Rows from block 5 of a small image denoising model, named by matrix and row number. Rows with one number belong to one channel. Each number is 128 + 32 x the weight over its row's rms, rounded and kept within 0 to 255. All counts start at 0. Numbers have three digits each.
Before each channel's rows are labels from the 100 images, of 14976, where the channel reaches its highest value: "colour at peak" is the nearest of a few named colours to the mean colour under the peak. Only what is clearly more common there than usual is listed. The data: regions of photos with short descriptions (Visual Genome).
# convs0: first 3x3 conv (model.enc.2.1.convs.0.weight, 96x96x3x3, each kernel summed), inputs 0-95
# convs1: second 3x3 conv (model.enc.2.1.convs.1.weight, 96x96x3x3, transposed, each kernel summed), outputs 0-95

colour at peak: green
convs0.87:132126103079150187051047168132161153144095162129151128116152093105131114131097065139111122144096133135136066117136148090099107147162138120162143081120171071106124161097122135118088163141121097065130170162100093117089130151117188138130077148101110144123124092096137147210139074118132046135
convs1.87:102103110138113054113069138169119071128159047131137133074130131114116170171111146154107082145107199144098089102106192107202130135142130142104115141140100220144125105182138148153112123161133097097104135123107071119144108092155092113098128048096128140075123105121111143141144111107122179142

colour at peak: pink
convs0.14:100149124100114095116126117101173081159145142116134134091134121166101162139067088109194104147122184175142106144100075173131149091133097129131171057085140065101132150159111126125138176107134109093120096065119098119061091156042093128194180124123151152119072134095147152111113146113133100156
convs1.14:131138085140180155112115142107081134117146166159128147176096121126125152132116160124113094086147193125120168134080130146089158125162056112095123103126181104108176193169169155142120154091148116151151103108160139139091105180081088068219108120095071108079095148130100149169096091179124128132

colour at peak: red
convs0.21:176106130169106071143121057109165083154153140188123137127182109122138145173139128137131099144168170131151211123155189138110156119125117161107149101119141148118133076133138146125127154150099153174091081087128106116117164165143077109122189150120152099133199106050179154093138100187100123168
convs1.21:136158175146145124174133043131124111157168191127167133117118153115130132089085178104124104157141103117151130133147084036129157093162117084146110146105147130089143102176160141137098188110112110108148131170105147109131149116091120144163139142169115143131030141147162124037150073118132130063

colour at peak: pink; purple
convs0.54:104112088130135104089179138100147085142103159075158134114152151120146068131132126121155139138146139126102109183116170212113048159134110122071093099137084118113117120072169092108144103109104144109102095146170068148097073093096121139137119180111099079127151026105102173135112141087103101120
convs1.54:131123183174075109128234103114171115148123146103102192151071144137126127109141093127133146189094102143131128141115117045156122095151177104091095137139161133175110112097081100141164158152109098096156120114093125187130109088066153165192124133099081099145135118142128175119111125163108103175

colour at peak: green
convs0.60:144058107120142111152052166137135145117103083155122106200129074138123131084070177146109101163114111126172121162129108110246124119135105084137167095123126097126135123139140141118110137106130141100138094089124106116184131142146128103151037127110141134159134111109129110080125079074177200135
convs1.60:110087153128071153175214109129121153110113206114115151178126104097090147177121124133136128166091185177118128144118118099097118154099148144104133142147114169119132151103110128169131102135143173135067077080164161086067140175141097157091098145134124068145231101100094115143119139140161139122

colour at peak: black
convs0.9:117093133092111086160050168136142165106100124122122115062145084111125105095101124167129146145094106100160137148147056181139095079126107107082060123141124091179116162151164087155117140132150068105130161098116130134102162082197120103152064104134097162137135108106103108206121171121134179099
convs1.9:173135000136122091164104107098152087101100101096120126134123153152172121114148123154098156120145181125152181110104121096131101118096142097127086106171139150153147125059107143153136102123140192164139118155132126170092134103127108136155166105125138143137109116063126140147162113142099066186

colour at peak: white
convs0.44:132088088068082196087089150098162100123137161174145131136096191113127122161174124122140161118189083111147093140125112120209086101138123206127174140139128142091097143116141145057086143116116115106153118164128145159132140115177099093152129125127153129118118058142088124193087134122194095126
convs1.44:128158109088099122072131168118146150088134165115134085119145112160073121134110100163125060121172213120115120109142161130091145127133103137065211140148107142166101158137149143097131173145121080114121101048170173111145084194089070146071066144110138147087130141126126092140097108131139133160

colour at peak: white
convs0.55:131186103109142149087135178119178178087047067153139134146119144138134133112099066157075146090145124134162069144135112153032149122151104130106109126127116111094139099169066122157102124091128066100131131165100122133181126084060097093157146134127152151095092098197140128132105153147118103127
convs1.55:142047217105083114116140086131127085090154102104146149099104114114129151128110107107100138176151113096158131109100155083155120150157136151139150139126121136155094138153133103138120106136106067121082053132129082154157126074073158137148019173160091125074088128167153141150152087140122171162

colour at peak: green
convs0.78:118133104136091128150139183140131102138062132070124129103110030118121144146176098161150143188179167123148044119140147112038116139119140122117102145162163132150106212139106091171185136129153115138127171133093117134131125158112178113198117130144136126079196142140158132115145136133086122130
convs1.78:111158133103091107153134074158114089108196155189152108170133050112142126163183108165096116145122114135175159104105141137049148128129145148136177118121092106197157106118103091113118123119159131109095130148150230114131135160088144112123225159113140121178115146090140112130105131135155163083

colour at peak: green
convs0.70:143185098145119167127128206161149130095091131099130150152162134163166148134149060139107116088134113116146136161120123133000092110124152141140121107132162080107119130144088105147117167101168118148101173213100071128150103094138141122084155106143121144099070147120204146143119144126125125135
convs1.70:092115116123104078149183082117130141111118217188137116138140104112136084136169050141158149176094190155136159147132143142054109160118154177109158168126083117107154133105110133106186101161114114141116113107150152140097131164091132168128136170133125138147223101140069147153143171155097131078

colour at peak: pink
convs0.25:168120136132127166139111236150077154139146110134139155182148153127098190155126158107145115093105129114102171120162147066163135117085153137071109120086167148143090097089100150171122068130059200108173132139195115100143123113166144131112087095109137135148188166149128140130156122135158156168
convs1.25:154131153109173122134159164136109127116121104105097125106083114132112126090175100101097089176115029150224069123071138156124086118140079136145190153059127118070122096126078128112142140142112125132083069109103096110133156109147113096148133107152142130070058138117105134173168148150119143160

colour at peak: purple
convs0.46:121064073139123098136117166150150071133082125141122136133058000135128135073092136113131120149142111161156142119130116114122114149148084128075141175184131144150122195129196142131152136121122072102127086078138178131121119129125170117180147119108141181151138146161089156128108135123157111137
convs1.46:102093109090143134110171068117123194114209158142100116111112043162156144167150113096109111106129165144147119138130123123117152152167114084125191111118148145099139124149165169125156114133160111083130160166177204157166147134155129150088097172125117076144133136129178144100140079158104161032

colour at peak: red
convs0.63:163155181110096060156115106145105109154097141164123101088141098108179124164139123202111110188131158157125118121166163126096101061153130126122141191175144216095137117124182093157091101108132127132133081094124181094124134148148092169068148151090095161087111135103112165147141137181085126158
convs1.63:133138137137194159133104162097136116120174137136233148177093114126084155083135125175122135126104058141161138106116097042112106090144108167151129134127130116107061142138103165096144139104157081152178136158125069188144141184102150119153166141120174114190140129105182111145133152112099118167

colour at peak: black
convs0.47:072113136087110150091034147063130143159060129113138103111124108158152127105172096125122133092115142101167056096102123132103151117083166117139094064092112019139113174117101132117175080077107085104113145126158101120094156120120113110146074112088113111086137125129154136114158139115142172144
convs1.47:132097099137121111143066191084094084093132090118163086079095124143103132144231121192092106127099096069099114133129130121101138146140162124150079077097129123137105137160150097129113139105111059160094120143075112113113139108120113086120093106111099084071144096072171164187112116094163109098

colour at peak: black
convs0.12:090125055139144076163136201116180101131118078135136146133138103134044125084108168115120111109124111071146128124107107116129134144131105111097123137092092152131119090173107113103113130157169150152122125112076115141105117104151007105120152125117124122175145167148114115250152162131100118139
convs1.12:160102000143158141124113103139132128152116102117127103124107140121119110135101102130142142137071154121140121154129103174087164165120171113147093158091087080084108081162102153115130113101123137101169186122143106098143111135138093154157153145162160112136148092208123134114122115122144171086

colour at peak: purple
convs0.48:083141133134146164106151119125128100078124072149113063103121106105109186130132108165153141109134103091118212096167159149138152104171117142099073126101060154147125115136152171142093169082146161114098138090123083144104085124087028121141072127088088098136141111162171120157127089123059127142
convs1.48:118144074119125110127131129122177151168125093117118094111117188085142143102152193128099158088107177097170072089116095121098125094123098160175185158115113100172141184153096145076108125156116105113105117133094128176166113113105090102158085190097162161114213170186131132179122126098150113172

colour at peak: white
convs0.23:171091159159127138163081107125130117139123082100146126158098075126109100083101163110117074124080136087135118161117115070163144149101156172129133120090053105103116104125130099124123096115143162096161127112147085134221117139113014143144087136126122133148147149206107167056121125128136174119
convs1.23:162140240137103065135119184119107075113126170141095139094103150147132121129154108100145180102103101131096143115143146069094124129134142146119097140102076158152140112116138127108149130148178153166122142088085155132137133133117133185111133124101144148161129110084126114251121214113106183103

colour at peak: green
convs0.37:182074100085112124124103136122153154103143177149141114095128106135173154149095052131106133133117135093159114140162108087123137167184159082070152084174150099093169155129125161125126075124152120145137087125110107065089151076121204134129078145123079148115084132123112116095114084141088032138
convs1.37:124144057130118115127111142152126070094167067153122142123176108131141119160111195166098141110143162064128126148105118143129152130125166125159128116096090101172061116106125062126073111131097166167091090128159086099162133104126143180169140114236116096153079118135124069155100145114127145073

colour at peak: green
convs0.90:149162074109079133122131165121136153143094148107133075111137100126170132104156050164111139082101124117128096172111138135068137120156148000123098157111170078103131104151119121113119050142158085108116155144084108114113104086126170132148107099123127174074069123160157142142128098098082123143
convs1.90:140111144137161158156104102129152120139117040107046132097104151143169128107140155175084121102171092120139121175092192154161120098127095045172099079139117115201091150095131120159080156112161113087132098119085086147153126130124178104178092109121118178089077130149118147103110108148164136093

colour at peak: green
convs0.93:130076136148098141143165122134217135184117225080090121103153089163121144091126093160093054134124146125143110144154128136152081180147119100138109153101088142154155118150139056092169097124127071153151156135129193136121106133124136101044114144139124075138169135108112135122149103125115073088
convs1.93:147119118136098059150131221128129078145162073115169125129073193153126115131147101168130075100097167134142095130105148132188120128096128118182137081127083106138069119157121136156095130066151132086083156160067132118116120169079142124067129126151120116134149119101184119173120189124117077129