{
  "color_jitter": 0.1,
  "noise_std": 0.4,
  "beta2": 0.95,
  "max_precond_dim": 1536,
  "one_sided": false,
  "batch_size": 128,
  "lr_schedule": "cosine"
}
Rows from block 6 of a small image denoising model, named by matrix and row number. Rows with one number belong to one channel. Each number is 128 + 24 x the weight over its row's rms, rounded and kept within 0 to 255. All counts start at 0. Numbers have three digits each.
After each channel's rows are labels from the 100 images, of 14976, where the channel reaches its highest value: "place" is the part of the image that holds the peak. Only what is clearly more common there than usual is listed. The data: regions of photos with short descriptions (Visual Genome). In brackets: how many of the 100, against the usual share in percent.
# convs0: first 3x3 conv (model.mid.0.convs.0.weight, 192x192x3x3, each kernel summed), inputs 160-191
# convs1: second 3x3 conv (model.mid.0.convs.1.weight, 192x192x3x3, transposed, each kernel summed), outputs 160-191

convs0.59:076105148169133172064134140208125120128125132137161151141092131164138152123136128152113145173147
convs1.59:081167166152144155162125137117150108133132089123175121158080150162132121093098108149102103112163
place: top centre (46 vs 8); top right (36 vs 16)

convs0.50:095155123124115164106144137160122127157139163093124151144107171130142131160165114118150110097155
convs1.50:098098124067175188099097145142089094153173110159145138109136149119127119148077128142117132103147
place: middle right (60 vs 8); top right (36 vs 16)

convs0.187:151123164147138169144169155091123117149130170094137099106132126143128090109120110134153162161111
convs1.187:141119152101153149147155134089173160122143123092118112138155109138100157092145115131105125148110
place: bottom right (40 vs 16); middle right (25 vs 8)

convs0.132:132131110156120181097133118124140100131118130108137169119155135156107106122102179167163136141141
convs1.132:113151136112121198159079136127130133128136061122140142131102133131127106116157134125101089117110
place: top centre (72 vs 8)

convs0.145:124121103135127140130117112131113125146165166100125125132127145124117106123135157128127154142142
convs1.145:153127136156127077134135122078135154130141157145149113122114115128167095183143193139166148126140
place: bottom right (56 vs 16)

convs0.99:077129104175167161077100164181108161126108120133162145131129131115136087111111122126134154162158
convs1.99:117152143121132155171137160080142126119145096113167124160119134140125131128169095147083138105137
place: middle left (33 vs 8); centre (25 vs 4)

convs0.116:144161107122146101114097092126118121153129162139129122139151115126115135130125173097144145145103
convs1.116:135130125113131067107106124116132120099134104155122116097140104120146114152113149112157163125119
place: bottom centre (28 vs 8)

convs0.57:085109130165175157129116148149130193131119112124131123118126141113138095124133142129129185140172
convs1.57:136180126162103113116135106108154139129116167115098103086131118150155142123163151183188138131129
place: bottom centre (52 vs 8); centre (27 vs 4)

convs0.31:107105097117118134118113140136105115142130134137098145116111109215135119178122179151126101137140
convs1.31:121152120134131115137060110149102088109130119146131075114149133201121103173135173147118109116117
place: bottom centre (49 vs 8)

convs0.122:137147138129167136145182142122136153161149077145138129175054112123109121092164095129169124158125
convs1.122:161126126118109179140170127173091118113193114120129115126136161080109127091132143133149135140117
place: bottom left (51 vs 16); bottom centre (42 vs 8)

convs0.95:070119138174191158113128113152165173141135136104138139135150154105121113132111139124137177156172
convs1.95:160159098152129147146127129093145132175149107105095103126135114125144144131201142142137124122162
place: bottom centre (54 vs 8); centre (28 vs 4)

convs0.133:137072132104143150129127142083181146156104145127147131146119058128084131175129113127152114152139
convs1.133:140169093111136104138101124100141107114110121184093124119149120168105122160100121096125127155128
place: top left (69 vs 16)

convs0.179:075142112179137158118127147171094175132114138103149133104133118120131092135119117099135185154171
convs1.179:141136168138165178108128145100133132151140125106153132177122155142140114125197102146164119127136
place: middle right (32 vs 8); centre (30 vs 4)

convs0.108:135103133153134142136109099173102112138112116106124109122120095112148148117154161090118128139109
convs1.108:097158178116113172130133142142165102105116102124220124145112153136136125126065152133130088123126
place: top centre (40 vs 8)

convs0.149:162075135145114087117115160097128121096126104109117136111066111169128117181104181131137128114122
convs1.149:111133107148114083101101066115146098127123141130101096097150114169124142152082153151110143152107
place: bottom left (42 vs 16); bottom centre (41 vs 8)

convs0.74:158109118107171148095107133123121166124097143149121119115103120178107086131141133130116113138174
convs1.74:115149138140091130124095154143121084134134116126086104142149103159150121192114176128151136090143
place: bottom centre (54 vs 8)

convs0.181:058130115191160151101113128184121168148097149121136152113124107121115127098132120105139154149156
convs1.181:133153148091176160172153157089151116128144107135176133171121147138162124118139102146134104120148
place: top centre (36 vs 8); centre (34 vs 4)

convs0.152:151177135115138087139109113058148135155145107121111107122123162087130093106138125106124122095102
convs1.152:116098108125109089098085097191118105113138142155097159066126115086128141155097153141092168149110
place: top left (50 vs 16)

convs0.128:096151164164106119109134158126119129147127109122134130114139100123130122189126121107129125140145
convs1.128:144133116109123151107105142118110122132091144177120085113133122155115133127086103144115119125104
place: top right (67 vs 16)

convs0.8:078137139165164176109144145176128188124121146119139133121161149106141087132108144121130173154156
convs1.8:108161101141173157125128140132124154220116122100155115166117131151123120120146108151137117140150
place: bottom right (45 vs 16); middle right (44 vs 8)

convs0.167:120121096156142147115116152133138136128103133103098094144133092130130141148078156136134123113156
convs1.167:116145103150062163104071149100096060085117106119106086099115143133145118113193109121127133126124
place: bottom left (49 vs 16); middle left (43 vs 8)

convs0.70:094120104176128205114123109196109149106081100105119137118114122139147096119093108096133176148143
convs1.70:126131194106133112129119165096107101097118109124167138185131145146127127123083110138082075134128
place: top right (60 vs 16); middle right (25 vs 8)

convs0.109:151129146123131153091091115104127116148130149098092130097166129162151111108114187118132090139136
convs1.109:115118111103145132137059123136097088102112144130121128126159129157143107160135171126110119119119
place: bottom centre (30 vs 8)

convs0.188:117111136091128116151145137104161134135133097118118139151084127159116193146082084144135140150130
convs1.188:103125137110100103156128148097157136129116127155110141094148129138125177098154113134109141150132
place: bottom right (40 vs 16); bottom centre (29 vs 8)

convs0.54:127109137157152159114132115161126130164114124131151190110091114103096152132136115120156127148142
convs1.54:175156179121146182158138159152124082105166080140153125095135128118125117141090141101129097144171
place: top centre (52 vs 8)

convs0.90:111122154097124101139139091112113127120156131122169150160098148097132148102127119127146088123149
convs1.90:156104123136114151135102157124088103125143151143093106065134128119152129133111149101126168147146
place: bottom centre (75 vs 8)

convs0.168:123116165141129102168111137130151132142116116135124084153089142067136117068121082118103118149101
convs1.168:149108138156140082138161128128121147170157168091082146081117108097136138110105145122133157166156
place: top left (51 vs 16); middle left (33 vs 8)

convs0.85:061121144171129157096127148201108150142117148124132143107136126108135093117119131123136180142160
convs1.85:124140146118163181114150138116105120148134096112201143220088155134145111106164103121133088120152
place: centre (41 vs 4); top centre (25 vs 8)

convs0.153:122103130107156126090153109138121151176092132145120110115118120140135097134141126126133164167169
convs1.153:101149166179095111125111156090096097116120130113135113109129119179143152139133146115079144119116
place: bottom centre (78 vs 8)

convs0.141:149097130193149144149145063102135140147099128113124158120140112146079164158118200113129123118105
convs1.141:129157136117117115165097158118134102097094092134086163131176118136133148096150133143117112168128
place: top left (67 vs 16)

convs0.129:069138103106145126090130112165133179133111143121147099145130155070144104153136161113156150126170
convs1.129:135143121167161144116089142087134105159132142118132101161128148180142125144135113114119122127136
place: bottom centre (78 vs 8)

convs0.25:157109155153129114144139155060115111161131153110104119136145099112126107124139140118111136138095
convs1.25:150123146127122073159151107111131141139078208152170123140140089149116120132097106145086098140128
place: bottom left (56 vs 16)

convs0.65:118123127205113136115140155192089123169117141121122112145128113131159126130123144149088149127170
convs1.65:110123160136136138137071131114129063091117098093112115134106148182129125110129128143069109112127
place: bottom left (82 vs 16)

convs0.53:069115135194137160099125128190137152151084119125116165119121135105089090115120140112121167138134
convs1.53:137125153102187151147150167105101158149149100151175146221124132139151119113149092112172093106136
place: top centre (43 vs 8); centre (26 vs 4)

convs0.78:098114134150152164088139132189164149145121119091120106134110136136176103140112156109158182134149
convs1.78:111179091160112137139084148113127125107116152124091083123107091162126116127143111137132092112128
place: bottom centre (79 vs 8)

convs0.178:067106133160148167100138151172131177176136144111125136114118135116153094141151142098143174143172
convs1.178:126142130119116166140145147089164176113114131138137144136122111152135137140149139164150088128165
place: bottom right (35 vs 16); bottom centre (26 vs 8)

convs0.155:150061150134166120131156144142101131144125143129149142169139086165094101149099150119142186132173
convs1.155:125136134155123088100155129127130133154104144135119071135109131113122138112142127139114141145115
place: bottom left (56 vs 16)

convs0.7:135119109160125097120098137103093123124121147079134124140146122177128088181091142106136174131075
convs1.7:165159122113155089120146157119152165138098166140095115143125107138128100162146147144139090126113
place: bottom centre (27 vs 8)

convs0.68:078105107131174153137102133150152162151110140108165118109116131126116136147103154128139155163166
convs1.68:160145097130079141132102111111138096105143122113121120108132126163148133135169119114159100120131
place: bottom left (60 vs 16)

convs0.29:109115117155145079111149189177154175148109116108142106126121106103172106135114122123106155113174
convs1.29:151129170145081111116132137150137099079115161141129084113109134166124144143129084113155151131116
place: bottom centre (63 vs 8)

convs0.46:133124134143119107093134140111113123123147124137111136112107118140134117120114145155100144132151
convs1.46:116144107149149073114117148120161156121143115117138152165152110125147114164199155138150135132101
place: bottom centre (26 vs 8)

convs0.44:068119133189166164120142138170105179132110123131152134138153124092109109135105134127133194152157
convs1.44:151168134130121170118135130115159155171115153143108109144097147143139134130194097135138086123131
place: centre (25 vs 4)

convs0.91:135150166077162095112116122123140125105120120133144148119140132141135152143143099136119110109132
convs1.91:095150113122097101088100109148131114100149147154112162119117106110150133132115128112117147129125
place: top left (85 vs 16)

convs0.47:185128129135103108156140086112105134103140127137146129094117129113148137102159102108136095122104
convs1.47:147115168162162073155166150100124165167098167146131148154126087123138144123141164124122150137130
place: bottom left (88 vs 16)

convs0.165:100156154093101147172173141113164132138144156161119138117145128125112095083125082140147111140091
convs1.165:163124141114156140173153137161105114130161168096136109159097119076104102076123118122080083083127
place: bottom centre (39 vs 8)

convs0.34:098120102164121146124143132144145150134120118096136125129107118107155146160123137108126139133152
convs1.34:189141093147110117112140129093143129097123118143119116138109134120155129108179119140128128106123
place: bottom left (75 vs 16)

convs0.96:143139174160134079104141111133175119165119143140130166135174091104110114125114142101133156148156
convs1.96:110145161129130106133173139068159159121097062120103144119123140123126141109138096102140136157102
place: top left (80 vs 16)

convs0.160:111104122102102132125116143147078110115140078141143162121094158133167140106138126169120112076157
convs1.160:103121120117166109092119132187112147126146153143156126113077151122158142122112111132079130087165
place: bottom centre (61 vs 8)

convs0.171:126112157162154123146105120112121147143135176141151103129132128071123164117122100143126140142177
convs1.171:129145133069149157166197103088153136094167139124133140113102111116128158098143099096124126107139
place: top centre (48 vs 8)

convs0.56:113114123157149145119080137140123130159121156084134145090155141119132094162085153112116147144142
convs1.56:127167112138131152099087111134130107099099116118149118139138119156127133124199113143136156113128
place: middle left (48 vs 8); bottom left (41 vs 16)

convs0.138:107124111137151119112108175128116157155114123125155099148105165079145123150126144114143140105168
convs1.138:162124117155112138135109109134133107113091125111082118061141122123126114137227119162175139104125
place: bottom left (56 vs 16)

convs0.186:094137139138098114137158167123132150174118080171081102125134140119116107119148098168111088174121
convs1.186:137141115155128116131131144139150125114136112123117174156121161097102122132122118141116114160152
place: bottom right (54 vs 16)

convs0.117:109165144186151076112109151129108125147117139128136081121156150123127126150124145126101194131135
convs1.117:127131159148136091108102122169117102114096100139163125110079139119150122158119082114092088103120
place: top right (70 vs 16)

convs0.147:105112108155112116163185095147130133130115127140141176165138145110112132135146105123170169132103
convs1.147:117168146114141151129143136117113140195118108153114109090146137140107147105107140139115119132125
place: bottom right (87 vs 16)

convs0.118:133156137152181115114123114121142083172100109129149127135115057115061172108100138147126129131149
convs1.118:102132124119128178169138149146112083089142095146125138087147134093119120109143118104157105159142
place: top left (69 vs 16)

convs0.98:149130143137154134147136136143121163094129122136146156128070122103104096101174094106130131136095
convs1.98:153153160156116119135141116091118142128154173095116117141096116139163121102098164136114125139143
place: bottom right (77 vs 16)

convs0.61:084122147149128157122141191187117140097107098115124153099112123128105131160161113124143129132156
convs1.61:142163121115168150086148120119146127137135098152188141187126153137162133142123124133145131153141
place: top right (42 vs 16); top centre (31 vs 8)

convs0.190:073110125207149159120128164181140182147125134126127172136132113126113104120111130136152165153176
convs1.190:144172161139149182189146141118129152140127108108161104157113150155127119102167096124108096107136
place: centre (52 vs 4)

convs0.107:146124109179127143118122109180118146172123070155141138140107105121137114167145134107117152131197
convs1.107:119148152129158132090140098126147155127142100093136139187132163121191159140120150132117126136127
place: top right (68 vs 16); middle right (32 vs 8)

convs0.0:076103127120154126092113118126126147084105089124144139159112094174078146140088126098135126155109
convs1.0:086172158137082132137104137175097094148119141121065111100116101141126113142140123146112104123107
place: bottom left (63 vs 16)

convs0.69:108132098162141137123119126181130132174104154143164199140104105097123123124135122140158140172139
convs1.69:150138166112150147191134152090160102120136090122139117127129155109144138105077120105101135117134
place: top left (41 vs 16); top centre (25 vs 8)

convs0.18:142129116103125116158133164098119178117162122116136172128090111133129150122103094118076106083132
convs1.18:117122112135129093123146078122130089100149136122123141118130113097121137143099151126127158117138
place: top right (66 vs 16)

convs0.177:114145158132129097162152090081159146161108098135108114132166116102107105132152121096126115139102
convs1.177:104148107109119156111100145097111128088191111161104149111126142047129079123094136126131069115114
place: top centre (44 vs 8)

convs0.79:166103095110159132119093121136156131139148130131134209158133108129077162136116137140135142144140
convs1.79:094157148145108116128104140135142103080112101171091122100164118146106139159138139109144149092121
place: top centre (56 vs 8)

convs0.123:103108123098113123143078113113119079114131129081101118161083136130138119107108163136136159124175
convs1.123:097114136137140071144146121094135120151118142122156086124113109134146134133112174150124166110107
place: top left (48 vs 16)

convs0.175:083084124160152147106132147195132169152120137126138164131128136127096081133115134156156137155152
convs1.175:135153106154148171128131149126139155159105117120154129132130123152119121141193115134147140104127
place: centre (43 vs 4)

convs0.102:098106134131123132146125146130109145137161147106127138177115080126132101147135134186145137124151
convs1.102:137132162157128111105131141092098114129117143121161093090114155175144134142108140119079115138151
place: bottom right (53 vs 16); bottom centre (42 vs 8)

convs0.82:067129113168168155131112121178138163127117144110129125121124132107122126137103134121138168147180
convs1.82:131130148161127136123120146085133095103147146130134096118111111129127121121208115126133113093114
place: bottom centre (29 vs 8); middle left (25 vs 8)

convs0.119:100145142128139081116155141127148143129119109110123165122158145103097071124122141094127144131164
convs1.119:087108120102120127098128139130152129130126063141127129122148143138122153122141100117139149145103
place: middle right (38 vs 8)

convs0.4:141125141187170137134127119131133165146109138149110153133141120166125134157137155116126094123134
convs1.4:127135091144099104127076119143120083087104115120104125104155109162120129134100132143093121159119
place: top left (56 vs 16)

convs0.182:087114137188160147099163162154127175143114146100151140169147168143103124131141156131131168127146
convs1.182:155161101114111122115095093162173128133093121099115094122124131163134131125142120135104094119154
place: bottom right (89 vs 16)

convs0.48:075126128170171149104125155204141154164112143105122144117118132114137116135122118146131167147139
convs1.48:135108142154099155155132126147150092165144130123178137199101133180160124121160145118149132110158
place: centre (39 vs 4); top centre (38 vs 8)

convs0.158:092125124191140145097122146191121137166097130105125157132135113127133089147129103127119155150155
convs1.158:130154153107155163144133167119119138156141129109199129188120146146149128102187090143136105122127
place: top centre (57 vs 8); centre (26 vs 4)

convs0.126:154131148151120156123149126130141118172084098130112139114087136204091145108106115154138136138143
convs1.126:072131129126123147174152144085136155122106091118121134135129138165103150076155144131107148135100
place: top left (63 vs 16); middle left (37 vs 8)

convs0.43:101120160130137083108157207191117181158157115117141179138135137172102104188154122141104140097123
convs1.43:180127109191117105113106087190126073137121149086100101090132097150128126141148135160128126118148
place: bottom centre (47 vs 8); bottom right (41 vs 16)

convs0.63:089101133124155118100107140165073152145113145105132126137163159130144108135118138120141140115178
convs1.63:160129150111115138147153139082127118112127167184138099148124133152145119135169096140096097125124
place: bottom left (56 vs 16); bottom centre (37 vs 8)

convs0.14:141132111152149139127116121116091101166107119147109162112106122114119131128145118130141131150164
convs1.14:151097159125127133145136134104151108101130101119156117140129164139096169098118134158114126161132
place: top left (43 vs 16)

convs0.162:076117137162165156108115156171148121149111138119126155123124130129111137155096124139130176124145
convs1.162:146159118143137157150101148101115079109143127123168134097092138108122102103190107129158145085149
place: middle left (56 vs 8)

convs0.105:084132101116147118121125120128165149147119111142124133146136142132091151156130128147137110157173
convs1.105:142147128148099128097070133154110079069162118133114124126120111102121118141118154122131138124113
place: bottom left (72 vs 16)

convs0.92:101123138182140154140107132136150144144090173122139156132135122127126096147120115150145133127136
convs1.92:127201147140125164142097150105130115081126103114133126088127126133147142109147091136093135097139
place: top left (48 vs 16); middle left (46 vs 8)

convs0.111:104135115107144105153175107153159160129155076158105178133102127083159132089189082112111067140123
convs1.111:129116134137093100134142138152140136135154126157110140099147129091148161118088143115116194136158
place: bottom right (56 vs 16); middle right (37 vs 8)

convs0.172:103135165133138087101152162140114127152143111119099121121098142097118115157143140134138111122111
convs1.172:079096124144109130117106095168142102110117123146100129113127138120147138121100137116118121125157
place: bottom centre (43 vs 8); bottom right (37 vs 16)

convs0.45:146146104114130092084114131117137104129130124117119139142147134174138103124133190137076133114154
convs1.45:096100124136154083101090117130143131131112082107129118122142140168170109146147195125151156126117
place: bottom right (36 vs 16)

convs0.97:105144133124110142104141143136091090141137125106109151095138132189118097128145173136132125132132
convs1.97:096098154117147155141146131102152111130098135125145089126159129188120153113143109152103138128115
place: bottom centre (26 vs 8)

convs0.103:087136119140130128119139170173102137159124155113124123124124113186150082186147138128128119158134
convs1.103:113144120152130107094101140122150133131082138104064126127165129160120106127102126143121111138119
place: bottom right (56 vs 16); middle right (36 vs 8)

convs0.58:112121137167142150132127156171118142127091128113106139110096119141131108132133090149149101129136
convs1.58:138145146131121155154132137140142131136108113130135132145125128126065154133151132110134130105112
place: top left (40 vs 16)

convs0.150:079111125186129181102130141200137154137106126124113130098140117122117096114138126120152176171165
convs1.150:141137149087181159133156150081148136136142092120217138166127160154155127118082106121116076132117
place: top centre (42 vs 8)

convs0.39:110134178107119121204160101130159129125133131140098136100135147121137117090111085110110115154153
convs1.39:125119152116126136144187117104147140137167123141102163129120140094113153078113097104146153179137
place: bottom centre (33 vs 8)